config.toml
translate = 0.06
bottleneck = "fsq"
downsampling_factor = 8
encoder_drop_path = 0.1
encoder_shared_expert = true
encoder_conv_stem = false
decoder_norm = "groupnorm"
decoder_activation = "relu"
levels = 7
beta1 = 0.8
beta2 = 0.99
eps = 1e-06
lr_schedule = "cosine"
final_lr_fraction = 0
Rows from block 5 of the decoder of a small image FSQ autoencoder, named by matrix and row number. Rows with one number belong to one channel. Each number is 128 + 32 x the weight over its row's rms, rounded and kept within 0 to 255. All counts start at 0.
After each channel's rows are labels from the 100 images, of 14976, where the channel reaches its highest value: "top examples" is what is common among them. Only what is clearly more common there than usual is listed. The data: microscope photos of single blood and bone marrow cells. In brackets: how many of the 100.
# convs0: first 3x3 conv (decoder.decb.1.1.convs.0.weight, 96x96x3x3, each kernel summed), inputs 0-95
# convs1: second 3x3 conv (decoder.decb.1.1.convs.1.weight, 96x96x3x3, transposed, each kernel summed), outputs 0-95

convs0.41 [171 104 115 175 142 103  81  85 112  95 106 176 104 154 136 202 145 137  72 108  56 128  99  60  64 127 136 132  66  94 143  89 143 141 134 145 139  90  78 133 108 131 123 131 152  96 124  87 127 113 182 177 116 129 172 107 120 118  80 104 142 156 138 104 144 164  99 185 150 129 170 101 125  98 151 105 183  45 135 159 105 123 144 118 143  91 172 111 142 141 111 159 174 133 154 147]
convs1.41 [ 99 122 145 113 156 128 139 120 161 187 120  98 136  99  88  68 129 123 144 167 138 131 111 134 148 174 178 105 154 174 106 169  75 103  78  98  76 122 174  94  65 127 109 131  62 165 119 138 166 148  63 155 140 105 112 133 136  91 137 127 142 120 120 151  96 111 125  84  79 122  88 121 165 123 188 171 176 181  86 135 168 165 125 119 121 145  85 169 128 149 174 187 108  99 101  81]
top examples: cell type: segmented neutrophil (41)

convs0.69 [ 91 121 102 122 133 125 113  74 161 117 118  90 135 133  88 135 151 138  63 106 142 151 144  52 120 198 183 178  96 130 131  54  85 203  94 130 137 166 127  81  96 135 115 156 140 120 167  94 153 158 153 143  96 149 182  95 146 132 113 158  95 162 127 159 124  97  99 148 179 168  77 109 142 117 177 131 114  58 146 157 114 130 107  97 146 137 150  99 112 151 171  90 181 120 148 104]
convs1.69 [138 147 123 146 111  97 169 168 147 184 102 176 132 181 111 158 127 126 131 175  17 118  82 164  96 223  92 112 113  89 100 156 131  70 115 136  83 132 101 145 105 122  99  96  85 119 119 115 140 133  74 141 158 134 118 137 140 156 143 114 148 126 133 138 131 136 126 130  67 114 192 135 137 128 142 143 164 185 182 197 157 156 163 122  99 115 102 186 117 123 142 176 132 111 115 136]
top examples: cell type: erythroblast (50)

convs0.71 [ 82 143 105 106 156 163  90 113 177 113 111  94 150  72 169  93 148 175 164 174 184 145 181 140 140 146 154 194 156 158 142 151 152  84 112 120 151 152 166 136 122 152  94 129  97 123 139 159 129 143  94  74  88 108 133 120 175  96 128 124 129 147  78 151 135 106 186  92  26 152 103 125 131 120 156 135  49 169 152 109 129 110 101 120 115 131  86 145 174  89 151 114 174 158 117 106]
convs1.71 [131 101 158 122 149  70 176 145 114 158 113 133 139 157 105 105 124 120 122 174  68 120 155  87  74 186 111  88  53 109 110  66  77 119 100  70  66 145 122  70 126 129  60 135  85 108 121  68 125 130 124 137 112 160 125 151 122 168 151 121  71 119 131 152 123 153 110 169 104 116 149 120 123 125 159  87 152  51 144 202  87 145 151 123 126 117 133 160 151 129 103 170 154 111 105 130]
top examples: cell type: erythroblast (40)

convs0.87 [ 65 119 143 145 228 177 140 130 114 114 136 140 136 120 145 137 134 128 140 119 179 145 141  91 112 135 161  93  85 116 168 139 152 102 101 143  89  97 127 103 108 204 124 135  86 107 145 148 127 117 136 125  76  78 135 172  88 127 111  81 163 141 106 131 106 191 180 142 128 148 137  54 169 183 131 120 118 140 164 145 159 102  70 162  99 192 111  89 119  99 130 150 120 197  80 134]
convs1.87 [173 181 131 117  80  89 110 172 105 150 169 115 123 111  87  99 138 118  57  91 125 128 150 147 136 133 179 157 145 115  89 110  90 120 155 108 161 172 175 128 155 137 154 118 145 127 133 149 138 127 182  96 180 156 135 151 130 142 158 120 146 131 128 148 118  83 113  92 157 110  88 121  83 206 208 140 151 146 153  69 141 211 131 118  99  84 151 153 212 101 146 154 161 143 138 159]
top examples: cell type: erythroblast (67)

convs0.37 [152  97 128 157 140 105  78 118 139 168 133 138 122 147 131 185 127 132 137 137 150  26 103 111  80  92 143 102 101 137 133 143  93 123 136 100 151 113 149 129 158 176 154 164 114 108  86 167  97  13 109 130 110  55 156 131 138 134 127  52 142 148 115 127 100 123 162 111 147  90 120 116 116 136 159  41 114 141 138 117  84 132 151 121 121  90 127  99 119 163 134 192 189 116 170 130]
convs1.37 [119 157  94  85 123 176 160 140 131 135 178 132 142  72 122  97 121 103 111 153 133 128 133 157 150 168 190  90 158 136  89  92  91 147 136 143  92 159 178  94  94 127  80  99  91 160 122 133 140 138  99 134 132  98 118 146 120 111 156 180 143 122 132 148 120 112 112 116  71 131  60 117  95 111  87 203 120  84 100  90 172 189 141 111  72 209 118 198 120 120 107 139 110 136 108  60]
top examples: cell type: artefact (27)

convs0.22 [141 101 136 123 161  38  89 114 157 113  89 109 105 161 111 130 153 104 123 136 117 146 126 133 107 103  92 173 151 137 132 107 108 133 117 103 102  78 164 169 196 139  69 104 108  80 168 123 139 189  83 253 122 100 158 141 104 100 108 101 148 175 126 114 144 183  89 119 152 140 145 122 101  93 134 162 161 120  56 129 112 111 131 187  91 127 134 112 134 145 123  99 139  94  88 114]
convs1.22 [ 94 117 135 121 114 184  76  94 204 152 146 164 127 112 218 115 143 114 126 119 121 121  21 140 144 170 147 106  91 138 150 102 161 112  95 152 112 131  78  65 140 130 173 149 166 137 116 118 157 118  72 125 116 122 143 130 110  60 132  97 157 120 122 139 109 110 139 133  73 128  61 111 151 176 172 122 151 169 195 169 150 167 118 130 147 148  90 141 152 118 159 136 101 130 109 106]
top examples: cell type: lymphocyte (37)

convs0.55 [180 143  91 188 131  86 119 121 115 186 110 176 166 213 115 150 152 137  78  92  68 146 105 140 133 155 153 117  84 173 117  91 152 184 116 177  99 147 155 116 142 154 123 125 160 115 165  80 198 148 139 169 114 135 169 131 121 128 156 173 140 171 164 102 204 123 124 105 153 126 130 175 126 104 140 164 115  50 120 120 108 119 126 135 139 149 148  76 146 144 139 124  89 118  75 107]
convs1.55 [ 58  54 143 136  97 133 100  90 150 162 179 155 127 118 135 122 135 112 175 173 173 129  82 102  97  72 114 100 178  85 184 166 114  76 139  86 221  74 109 144  78 124 156 144 114 115 116 148 108 107 133 103 158 100 140 134  95 120 112  83 105 126 129 133 116 123 127 157 111 126 165 115 126 178 194 109 190 184 118 141 131 112 133 137 131 113 113 183  84 101 108 142 131 156 126 170]
top examples: smear: peripheral blood (95); cell type: eosinophil (93)

convs0.26 [163 133 114 111 130 125 152 156 112  94 120 114  97 136 126  90 112  97 114 103 136 146 111 155 122 116  71 124 118 130 112 123 100 126 112  75 129  63 128 144  92 200  64 152 127 149 156 130 154  84 113 121  97  82  86 185 132 128 226  58 128 133 130  29 105 102 115 101 166 220 116 112 113 131  76 142 117 108 105 147 154 105 155 198 118 134 128 157 134 132 120 134 108  82 124 112]
convs1.26 [125 115 163 127 162 124 102 114 170 154  73 126 118 137 162 101 145 121 109  91 135 127 199 131 171 139 158 180  82 123 158 120 161 222  77 209 112 188 107 144 119 149 138  94 149 145 134 120 129 101 141 135 108  93 155 151 134 144  47 163  93 144 107 126 122 151 129  96 153  93  87 100 107 135 147 121 184 103 118 113 142 122  98 183 110  84 194  93 166 100 164 101 127 151 120  65]
top examples: cell type: promyelocyte (26)

convs0.91 [108 118  67 110 129 128 123 150 115 123 124 135 109 140 132  82 121 126 178 139 181 148 168 145 173  92  92 203 130  86 107 164 101  99 132 123  96 120 146 114 119 157  82 108 103  85 156  73 117 137 112 151 160 127  41  99 128 145 158 112 137 135 113 131  63 152 147  96  40 166 101  78  83 114 158 143 143 122 151  70 141 139 113 179 140 139 156 106 177 159 150 100  49 100  96 137]
convs1.91 [108  96 123  88 145 215  91 157 191 139 179 128 128 117 203 132 129 113 250 144 102 110  87 155 140 145 128 154 115 138 201 114 132 148 120 114 113 148  74 125 158 128 160 166 180 143 125 160 153 133 116  87  94 115 136 152 110 121 136 122 183 128 133 129 116 136 124 180 118 114 121 126 152 131 102  93 148 105 188 202 117 127 120 118 148 147 102 158  67 118 164 144 112 118 183 107]
top examples: cell type: lymphocyte (41)

convs0.20 [141 120 167 121 128  82  80 139 139 115 137 141 111 156 139 176 126 146 125 141  66  88  49  52 110 143  81 128  62  83 168 103 159 114 106 116 134  81 126 118 133 150 107 112 121 117 127 158 147 108 171 203 117  88 145 148  96 102 120 103 119 151 144  74 155 207 105 192 192 143 164 150 102  95 145 125 116  99 142 187  95  99 147 148 129 129 104 129 113 152 163 114 174 117 182 118]
convs1.20 [137  38 130 151 144 156  63  60 171 141 155 132 130 111 127 133 142 130  77  62  69 131 126 130 146 146 191 140 134 138 156 102 153  72 118 168 140 153 149 126 136 135 155 125 108  86 108  59 161 144  87 183 210 178 133 136  76  91 117 109 125 116 118 151  92  83 136 111  79 136  73 109 157 153 151 130 149 125 124  81 143  99 124 152 120  91 127 141 192 126 133 151 110  98 113 102]
top examples: cell type: lymphocyte (44)

convs0.68 [101 137 164 140 162 122  79 107 182 163 125 131 143 121 205 152 150 193 155 121 157 125 156 108 127 128 109 191 128 125  68 149 169 110 101 107 124 190 164 188 137 129 123 120 102 102 113 161 100 127 130 102 128  99 149 145  90 116 136 132 109 113  56  73 139  95 153 137  44 104 115  88 132 136 122 172  99 200 194 132 150 127 107 107 136 127 104 148 138 127 175  86 167 199 135 128]
convs1.68 [138 125 176 119 162  94 121  85 106 165 101 129 141 151 138 115 123 111  86 140 138 126 156 112  61 136 162  88  61 143  85  75  83 118  90  77 146 137 176  40 117 135  73 162  64 108 122  96 129 146 115 177 166 195 116 144 133 145 161 121 101 116 135 157 120 152 111 130 128 121  81 129 135 146 197 133 178 117 145 162 116 155 155 131 139  91 159 172 180 152  90 161 148  84  79 112]
top examples: cell type: erythroblast (43)

convs0.46 [156 130  89 103 126 135  89 100 161 162 112 141 132  69 161 121 142 144 175 155 133 139 133 182 106 103 142 108 112 191 149 132 132  83 174 144 110  86 162 118 162 178 179 154 132 106 123 153 182  94  84  80  66 159 104 169 133 126 126  87 180 134 102 136 108 139 190 108  67 113 110 118 184  80 125 112 101 139 170 125 122 118  96 111 102 127  88  83 126  71 135 187 182  72 143 116]
convs1.46 [146  98 136 175 190 115 173 116 123 146 190 110 136 186  29 102 127 115 123 157 165 126 145  43 142 174 159 105 125 144 140 106  48 137  68 119 121 113 154 136  58 143  99 120  98 116 128 121 110 122 159 148 168  62 132 138  95 113 167 105  40 124 124 148 117  93 132 171 109 128 131 115 126 146 128 118 110 125  61 129 156 167 131 154 143 106 150 150 167 132 138 148 157 108  98 141]
top examples: cell type: artefact (27)

convs0.59 [ 97 132 152 107 153 164 130 106 128 150 129 124 132 128 115 168 129 108 159 120  82 181 116  72 104 137 167 189 110 139 172 145  74 141 145 155 138  83 126 122 111 133 137 194 138 132 174 139  80 201 120 149 172 199 127 124 134 152 105  97 141 143 137 145 132 127 116 158  75 156 137  57 163 147  82  90 146 143 106 144 131 144 108 121 246 106 108 138 137 193 148 147 120 111 121 194]
convs1.59 [116 205 100 151 143 117 145 180 127 148 154 177 127  99 160 133 133 111  91  78  99 117 147 145 123 194 112 144 149 127  71 133 166 145 165 196 124 203 136 140 130 118 112  78 153 120 114 115 125 104 135 109  99  13 126 144 125 138 107 172 155 139 127 134 116 159 117 125 136 106 144 122 101 137 115 193 159 122 152  97 194 158 121 187  53 184 137 131 108  86 147 116 117 147 107 106]
top examples: smear: peripheral blood (61); cell type: erythroblast (37)

convs0.49 [ 77 137  93 130  96 136 145 121 134  87 129 130 142 108 118 159  95 106 137 185 139 152  87 121 109 136 117 151 160 119 142 145 124  55 139 110 128 107 147 169 144 106 115 195  93 133 155 198  74 130 105 141 136 142 141 157 131 123 117 166 121 115 132 154 114 159 117 130 124 176 139  98 133 123  61 150 147 152 142 155 181 134 127 112 221 172 127 163 193 164 127 113 129 226  98 223]
convs1.49 [ 56  67 113 116 136 135  92 133 128 143 149 163 124 105 171 171 130 108 161  45  99 131 133 119 111 139 126 165 112 114 168 134 170 112 122 145 184 172  73 115  96 116 132 108 220 110 124  81 135 117 191 136 121  11 129 152 130 149  97 115 101 132 123 134  99 147 120 170 151 109  80 126 136 153 167 131 156 118 132 117 117 118 107 149 103 134 119 112  61  77 194 123 121 113 133 101]
top examples: cell type: artefact (41)

convs0.35 [127 126 131 170 121 166 121 152 155 132 114 139 109 158 140 125  78  73  69  67 100 154 101 118 102 142 118 120 152 163 119 125 150 106 124 112 107  90  82 160  89 179 140 109 122  98 123 124 105  77 158  94 104  96 144 161  59  90 110  13  96 111 146 144 154 163  85 162 193 150 126 167 130 140  98  91 113 116 133 146 151 126 174 140 123  67 148 133 118 170  57 136 100  71 125 136]
convs1.35 [144  89 164  91 146 136 112 119 116 150 169  96 123  95 145 102 145 123 121  95 111 137 165 142 155 136 200 154 144  78 117  86 170 147 102 137 155 200 133 140 109 152 131 114 127 180 143 115 149 125  56 144  77 118 143 148 171  88  89 154 189 144 107 134 128 154 130  62 107  94  76 120  66 156 167 173 185 113 131  99 137 172 115 162 107 154 143 106 205 126 156 108 142 164 113  61]
top examples: cell type: promyelocyte (29)

convs0.31 [125  95 133 119 155 148 142 112 155 128 137 130 142 106 171 106 101 115 201 103 221 123 163 109 123 134 139 140 130 181 118 130 124 109 149 140 116 104 138 128  99 176  99 169 148 135 144 153 145  25 148 129 113 172  45 146 105 124 140  70 102 103 143 145 143 105 149 109  19 108  98 110 135 132 127  98  91 126 106 107 124 129  90 145 102 107  77 119 136  77 127 159 155  52  85 121]
convs1.31 [140 185 110 159 130  70 105 139  94 136 119 201 127 133 104 130 133 112  99 139  82 119 134 126 131 139 144 149 141   7 168 166 135 141 163 190 141 176 156 133 127 135 184  94 121  94 132  71 104  93 124 161 157 134 149 158 126  92 134 132  90 134 122 133 144 165 128 118  98 111 147 125  39 162 140 112 116  82 161 139 139 136 143 153 154 121 181 155 167 109 131  96 212 179 132 155]
top examples: cell type: segmented neutrophil (42)

convs0.89 [ 97  64 130 154  73 116  91 117  99  71 132  60 141 109 138 146  93 114 101 117 163  88 189  73 135 130 172  94 100 117 175  41 100 141  77  81 156 127  99 158  79 182  80 133 152 187 134 135 161 152 127 172 146  92 128  95 190  90 128 139 118 123 113  93 141 137 141 110 141 130 191 100  97 117 153 151 103 119 137 130  90 171 106 156 113 175 119 114 143 133 108 147 134  95  91 135]
convs1.89 [111 196 104 147  79 107 171  93 135  93  89 120 132 102  99  82 128  90  61 104  83 116 164 118 179 125 124 144 135 159 168 148 169  98 120 175 121 198 169 149 138 112 163 125  94 132 129  51 163 134 146 136  32 192 128 146 138  94 123 122 203 128 131 147 112 128  90 134 114 107  59 134 131 152 107 156 111 109 135  90 177  73 142 114 120 116 131 116 162  96 149 144 102 135 128 123]
top examples: cell type: lymphocyte (41)

convs0.6 [114 112 108 152 153  84 146 140 134 200 125 129 131 145 119 136 122 139 147 132 137  57 100 110 139 153 107  90  97  85 120 114 138 132 102 150 133 165  83  73 145 134 104 138 207  90 109 122  91 146 116 146 143  37 137 107 111 112  76 109  94 134 156 113  92 112  94 152  81  82 176 110 114 104 144  88 139 114 122 140 113 144 105 122 195 144 173 143 113 149   0 127 122  98 132 142]
convs1.6 [133 127 100 157 113 177 114  86 133 174 113  88 122 146  81 112 133 141 108 137 144 127 125 101 199 172 155 182 180 161 110 127  98 124  77 110 109 159  91  95  62 160 185 103 159 126 121 172 194 152 165  85 153 102 109 130 117  47 152 105  98 124 141 140 129  57 110 136 124 134  61 174 146 165 135 137  84 141 157 100 136 128 169 127 119 138 134 147 102 131 183 178 163 110 174 108]
top examples: cell type: lymphocyte (47)