A small image FSQ autoencoder, trained from scratch: encoder layers 16.
Rows from block 6 of the encoder, named by matrix and row number. Each number is 500 + 50 x the weight over the matrix's rms, rounded and kept within 0 to 999. All counts start at 0. Numbers have three digits each.
# fc1: shared expert up (encoder.blocks.6.mlp.shared.fc1.weight, 80x160), inputs 80-159
fc1.2:508579521530438507453505450597505490508466490512499522531508490538495553533553513497539515570433469447496449516516541529496542508504535472548445550594466458455507573471502536470540476504450496562524499573467497541456505446497437493514560463
fc1.3:525369552548435534489542510566550555479402547553502471482529576507567517525548476396523427467478451438473551506410512476531475535485553441498484453483475407470462481515512541513507544512516548492508527554468496513460529481426466527422574506
fc1.4:503481486449504470556445494482501541520535452540499517485510530474495493485553459475560428515525526501482527508448520516507439566535481527481468486509494474479501480515509477508448547524475464489551468510447509470471455523475513487498513472
fc1.5:548386540510562488554523474538590602583470539539460503446515475520431557500506496476538359436511524468497449537403534511533520454501506467517477410465551431514536455575509497448538526472600541449442494475532549457522535498381542608436494538
fc1.6:586421542461500480556793533571471619557448498557450507398506543479590650495534441475517531514511566478516479535523532521574451470360553492388553528581487678412577721553521503529527557520578471428460513525489482456521470498530407654441481578
fc1.7:460594526529464503464522447467467444516574498447450527556441514569520414520456552554484422550434429506421440523591550482452541483519466474544463536535531557551541508474468498496475437464423506571507475471534517499597534474380513476614507426
fc1.8:531433442488519479520505568496498508509502500530543442515545496508435492493448438479502458403513441483479615506508524452481434507530457465520477405384493400501514496525541500556477523530491578486528455469577538498522460499498561519460484474
fc1.9:470611521508402535427491483432445487537480453486512531598499451528544411576531579462543568540479490445544433465511465499526573494546578543542439611602478504516546551526465547468518498502473468576492492541482547541452498481499533469634535502
fc1.10:504482483471514506536484493528553514522492492542465513456517507517521497483493523465503425505526486524456552544407525501525450497533492430506519469491485513480503476487519538477470537454518476517517463541504490412473511525411526510461465501
fc1.11:521443544510449529620507518523547537479430555553527443497506517499491552525517514497435409465562472474452572583516410404536502519488543425470462529425555468429447452452504495536527464453430556455497470540520562553574521506489487448467518419
fc1.12:519435466467464448461599509439495511313467473579354541471496485486548603430562480427587526574490638470489436484429552530464485527519513516558469469488508451493477482504530502419503549516508529435513401560434586521509487478532462560445500501
fc1.13:548510472539542550540513505550537426511545497413585464507479493496426513460424539616448380445505571533470488446548453455421503496555425489543487359508582483440525634554461506504510463483449539538446584533550364475504484552496379430450489547
fc1.14:495359489478515480610543509529575600462459537601523441436497484534486594399481515498468312412604481541455595607454455451561541469500492455456507400291652452412499431476501509601486485443461527438515455511494559494734564559543430456385482449
fc1.15:481529514511382509466516447440495526516449494581509537561495489529520557521532565447492569542571543477519407489436514479480571475512586511537438497581548409419549587590459479524495510488491513551521468605456553524443526520493570479523559459
fc1.16:464474498517392489424532468372422551532464536567450453618478501537582519498553564522544539522586618510420473520429560482532576473563537490486513601620515440370514518659440488574455524443469470543538473572447513572425558539517558456494475476
fc1.17:498502476472496500445524482468474459475540463487482526530490529524511490504485527521499479567448502486473455449498491512512546491553469502565458476528519514508532568508519516471492469503444516515480459497466509512540498469499542429559532478
fc1.18:491496506531566533507409467519491472473532515418562549432471523514586496503424547451464520492476438519501512452528459507556518441409508491546455516558605564464566452582535382561508469491535482549449583487503468519464501528486383564529479554
fc1.19:473589513502421493440505469396428477528508451476538553573483457541507417554490552485538573583456507472496423496479482515495566466541568525558443605585486489534520596468498523482511513500451489573541508513466514537458494464538538448604511483
fc1.20:506436492449506469510530504544505529460470479536481526552559480445495506462545468471588550513472572472524552452436524575489494544530524541448528478505461442430477572541484455559494559515555544460571469505456494506492459480581475504479459522
fc1.21:592371501421472524597797573482485618661574543569526484484540659431547598535565506463467534480547476452544436553574473451585489486403622454347471595551536732356499727590575424683540582487543423480587649326426538494527530455555318652524488584
fc1.22:489421489495438543569492536626661579421515491415478510390484505509621545564506482483460605485415301605512520434424459527546485490353584438523507494510445776617382733399634596443500556517561364365517542535569322244513499491428615308577502558
fc1.23:497540492505468484379524482419331528416534481429411563479460533531584449513494532500551600537475593558448460467495545535563563449435478527532523526578488484500519566530417452423512520491503449507452459549486446484402521521556494529582495502
fc1.24:449515497531439546419483506447422428476515538445517470489490593519577444545474519511500592450440478527450452498531563494520507427471489469559477549526484559499535463468449474557523512455520503550516597487481476498465538512477421528557516523
fc1.25:456532427506562533456493486507493418483573491395484520521473472521504501529448548603477484486453543546414467445471498489418521458554437486480515447591474504469543497521477540506446464468451514551490516524527508520549500552557416417542462481
fc1.26:577432474559552551500519599574537486504582516503492430481547454558450466528392464492435417404558411488414534548511523418413439489519443424496481391370486383599498444560534535469478497450456584500520451461572499514536508515418481479432452484
fc1.27:458638498483655507607423395546507424382434534550618547413436374535562640426477555505379359530593432509417644578558380472559557461475519502523509494439617543539550401351597549529501416438348473441547435590474490557678528551474569371498514361
fc1.28:486483499554457534487487471376472459566550522500435465572449518545442457418468562580439351444501469579420444561501534459434533511563482465503486489407562520451431412519382565516423469438379527535491438481493520476633539532447521392476518432
fc1.29:509467455446521466555413530469526547500484457495481523453508499443567468501560454469549462492499542553578454483495461526580489491391538555409533579548502495470506433530478470496499534550579499465517517431509489526437447527460534512500463553
fc1.30:485486490526537575487771485591542492439500517427492486497462453520443715520441546540447520468444563491417519463528592440433558438518420441536541384568544541447556691627532514489484451424371501539447470605483450500619552581615484442483494514
fc1.31:458453494501506506496399556609445481497514502523545492487523486535518450493485495463586469451456468507436587590421551480537480529492548452548484533470465495493452411474549469552427558495494423538595457445518499488521474493442552564533492468
fc1.32:533336548532579453566578477566592558519437569562501459472493501497452589469498504394509475466550522432504531471385525481520535480497533503483519413436568418330519537618540484502541519471602542461466491520521516472434555481409517619356519533
fc1.33:487520475465528496473459496511515501501514467489494512472501489506499497462497512506496509500528516546476528523445519484502478520521475477474539486536514512467506489496477502525467490481511494489496466490510453439475477543467513489481481499
fc1.34:484541478483447512373523484397362555392513472445431533472472493541599456489466557495533605555491576576448466447503509510531558428459480509515539534570488463477510526548452462441514513495492451511494443553489444499391535507543466482603457510
fc1.35:487422444514484504549468505543434482515514479497583522420525514507533428481490463413544471505475499542439602563421532498591450491475513439487499504460494516488493471473561464539482555488514425504567493506522490478533469536492514556527552505
fc1.36:478593553506512520505530477505469451578519466521528513581421494555462507535506577493488461518461495468466482532520521500460562495504508471489485558561443534473558526550488538505497436499384507558487501516522531530541497466492478500557510428
fc1.37:431581491489587523490592481631510521395403484518393527447445398546533691480455503531467567551522474558429619446555621485479555476485469539544528540482516461510477425592476577420501475458463415509445426547574506545499505521513632498469487530
fc1.38:490414445468546452534492538539505540508497472573531515486524490505512486467524439443565431486501542489489531537427517526521420542518515474518507447466479436479506475516520480498442548539525493483586441508466516454455479529447501561436476503
fc1.39:510522457491591510592344512559515462412538468423645564420546519455507444504405504468446414497480504507525576599494437499522445519454476525459477526501504438527517411474538346600490496496478450494476599513600395524503454514548405532478442561
fc1.40:496389453479485471528530508494499515434473467553431516410553505446546588452575458413571524552523569487513524507423520547512416537450540534496503492527483466460497597553543496475460577553568496437555449520468480471483434499518579525475519540
fc1.41:549457518499415493467560487438483542597493491531536505536499512538423576504464508429520533500592537489493455481432543471519552475573542497507507444498545420382552626639504503490547532471565530539510429535495497542424532478559567543464521519
fc1.42:541538498516487574578517500463555415495509462500549537539481450446461490567496551544407423571467516492527389626636519503420503514533485480474472569538427582578466505439485544503483498529404481541532582460547490587577446503464532418521547512
fc1.43:508426531492470447566501477640437531513413419573518560463493563466516502489578502471558477536501430500519605514411522550562498545486577542486445581502506413412463476475406454559541522551566476441582539461452526498563457470566483599468561510
fc1.44:525456513440516429580554489502517515581475491554510513492546546469492536473574453451610459585558536431532595472420486573571464550467571564447514500502487502494523536517518529522481561565546535460583440587405553470452453450483482495451526536
fc1.45:532593471528509482399591442739562480424419478607493465584484610528429641455531498567553471546554442473505633433557568481448515525563392509579493405400586393475463457680531402504453502500388515616504420603493551488522492491532438479455495416
fc1.46:498525576591447487446518494514548441489481546430507459548476498472510445533527505429488525530374439424582439481560470487488507526544520486535445544559476456561444473458493529502572511469508531527464548544480584542503566456426502538526578495
fc1.47:471631563493498599486511536532528444496454526523536473566483447469573497563526462482489514546441506468537372562413489460430438534563547444507471584542413558469448496470487600445460497500352480595520507569468471523486476513466493333522526479
fc1.48:488439433493488547584539508433572462465576473487510497448511490489484464517434530434462420449486460521511444544371525476517447486492490449517521443459521545519501587476575517573446498465504486496524574459523445387504491517488455511498483532
fc1.49:481527449467537450496559472490465479572490466516593497559524463475469543492518462543574498510531561502477604517490539521503460510557525516412522438500512518460495485510509520611452517509496534512613456473534474491513492506466432513552457457
fc1.50:481489488452567481567513495544505555542498483560503474494514479490474529475546451507564438496558522486509624552479524521481412554512501483452503487486474461477534532535544484511474522549503505463580401517490502447523467505513525540476497475
fc1.51:581489494548555579613543464563489403678420466412648546568499430463360504483384538696410419481511520630454438629492569451413484472550457496411482377527558498449582601631370526540453457492395468544426638480600297539689455599555589557381494531
fc1.52:403422507439648424617393466560578601525497536525451466433439509532484562459498547505536386422528516453534612492353450516575514462546544505518523393505614406359534417606568493485543493457659524496480455482486564467437545501472476532440464550
fc1.53:500442479505509470576492497536516500491449438542477520456531550458530516476579447472501436551562522512528540519438509538484431552510502544442482512491465471474453519519513515494452552552508450446555521529443485445511463513443535500446512524
fc1.54:473539501508425495458483451405511483499461456467411567483471533493579526512506562529482584556515520446495481413486472545545570471517537554557447533599549462458484600554492473464525510506489516517485475550501526536406503500442548465575498515
fc1.55:537349505496485519493490584571560511470506562585484452444574492508528485500470461466468415425533440480399613529479514439543465527501504463528484453362496404530500443556568475518531541457530558503533469512544522474553531448442505516416481464
fc1.56:503414564525493501576579468566580584497423533539468516496506434469436579545518525421525468482478521503553459504410459508515524507518532448453461381485544390469424523566483503438556519485611496423459491577476515480479542471399545586429521483
fc1.57:495504561571495543492505506509562469507527509431509467509484542521515447556508505444486522517380443423503481472497459497547512510528521483536414483520477527517500515487527538476549534504496531589518507535475552518446533453425533479528564489
fc1.58:576424539350553515486349521350527528516489490574496515603551510419639464553564506399557575498551651491574454411440394529543472495473515511447536509599467468377453522598513433506519592500575521441508520531436556474367522496510474454475495603
fc1.59:458589485507383465400506449398423442505534489495446527569468556528550351510550557584559500544458515506475431456501553540498573493589525509535489576654483513393524544525323599462459506487426512549550466492388532547448512505432582445635535474
fc1.60:545554510518487604493500502486557443490505443467542558498489515441496455523526497528446430524440500502500386531565470495426483522559517456494484535545465546591398520401461538501499529517400494513527528500496475550510470517461490401539515496
fc1.61:464603563454490593438438480494517414549519426533523573562506488486549493541507500509503514560477500544451483543571493539412474526564518462485519537548402554527456496474474537482448497545389481571523516557481468528519465474539496386535520453
fc1.62:517485472434599422561366481554563505523450481577550514477533511447511544499582436495627454513574569496548620460452460544503423548518546572399518495516470451450502450578531424483490577568545510463582456529479501484396446495455530466455489555
fc1.63:515488530441439438511510495513454563408372485562511483585523587437529605448591453458557602541570621465523622441389430551571454533499575517467485541528479453371441523571446418583514564531547534470602506436403489430462469436654407600460523539
fc1.64:533484507472486439500534486509412560412434505557518464530541541481595599452529493439600571499582650464465585445459498510564480514492542519510481483522509402399512521580508438518504556479516545474583430596462477488449518493624378507459507526
fc1.65:573509483483603485550282512514509436599454537461601472572524423461431503473432496551537427416586463520387677468484461467480452515577512509433540404530489492477483388513490532596489531489528561463587475415559448515484492522392496462457467508
fc1.66:535415532443412461645510453516570580524458505529446527489490552399558595494565521527476485548526541460616461482448466505562547502451570559483461624588563515292455611652486480508505525503543466474536560464455567514482512483458516531487530599
fc1.67:474442491510548488494442494568480542526544492529464515420496449538564491480525458446536453500510492498431564578402575502566479528516508459503538507462494494501495470486567499487454554536496438505563412521489517430488492540399564523460511435
fc1.68:467458443487533479509496495535558518517503481550468482498516473489475496485493487462525444475503496528480496514390532492496466517554491445513511425473491462469517472492519509533436536504483482550527460515465511414495490523426472507482469482
fc1.69:478507454459485537497468478541505476472544467476473514483472506510533471501468524526496458472499510503470526523478485514501492492561500459505519479539505514435546517508445527496479487480462476517547473505501497458494478542463489465536453490
fc1.70:576427474525508545500479604541502513469510532544546424496553458513492454515448446469492424387523421479460540536472500469493454515496486448549480433391471366591536462526579504545490544492548567527527491438526458434530510456452466569448485480
fc1.71:456555550548481558478548447394479480608548512510502508537460493539435523514473539516502434528458441458448437584556587469471524506490488423509460525583452480528506561567582578462470468486373484589506475568519523483506514472413567510545546434
fc1.72:451509448477467502531476510544501524545547476518495509472487506517505500478513498514474471478489530513463502527506536499551484501522496480483500482533530509440504523515491512528468520517486458526539475546499471482499462522477505506526489508
fc1.73:504537503543455534453480495502525469487512562443453477469463466528545436548449546528476485466462459530440496487519546456505555421490529450525484586549520492485545399485415469520533484464507518521455558397565532560522518488403489520564492524
fc1.74:474409572530601590548522507601571440536442527469537466371473512511485542535461517479460320474447378414405591631474508429545504504503503424544456448439503487564496456518645515461465499504426513503518499591586547579647503484318515494470515431
fc1.75:511414569553463531472497498506519503492449496545515508465530546502532502474510493409497484501491469449493485479447504509520489505509562514520464491499484443491462477506494494514534519469557520453497496543464505514492499486424493507443584516
fc1.76:447518458460475503442489472498499550429575459492426521518513479521495482500527529479540483482494478507444446549454549499476526506563513471508518502536485480502490482524523527495418516480425476567563428551496546466482493521432549443565456475
fc1.77:510558511503495459406510461481339510439526470507449557516477515559546489487507516518525559527551558531480529455518567535555559508511495537495497580543504492434583481631427502480508516508479479557517441559504491574405493501583434534532482506
fc1.78:511516558576426477454492475495492456492533566423545428546505442490430430542527473480490534528395411436522438470592477528490522506517523516525444507567461504601441507449462532501601485478533544520495554488480567596521568412461482529557580464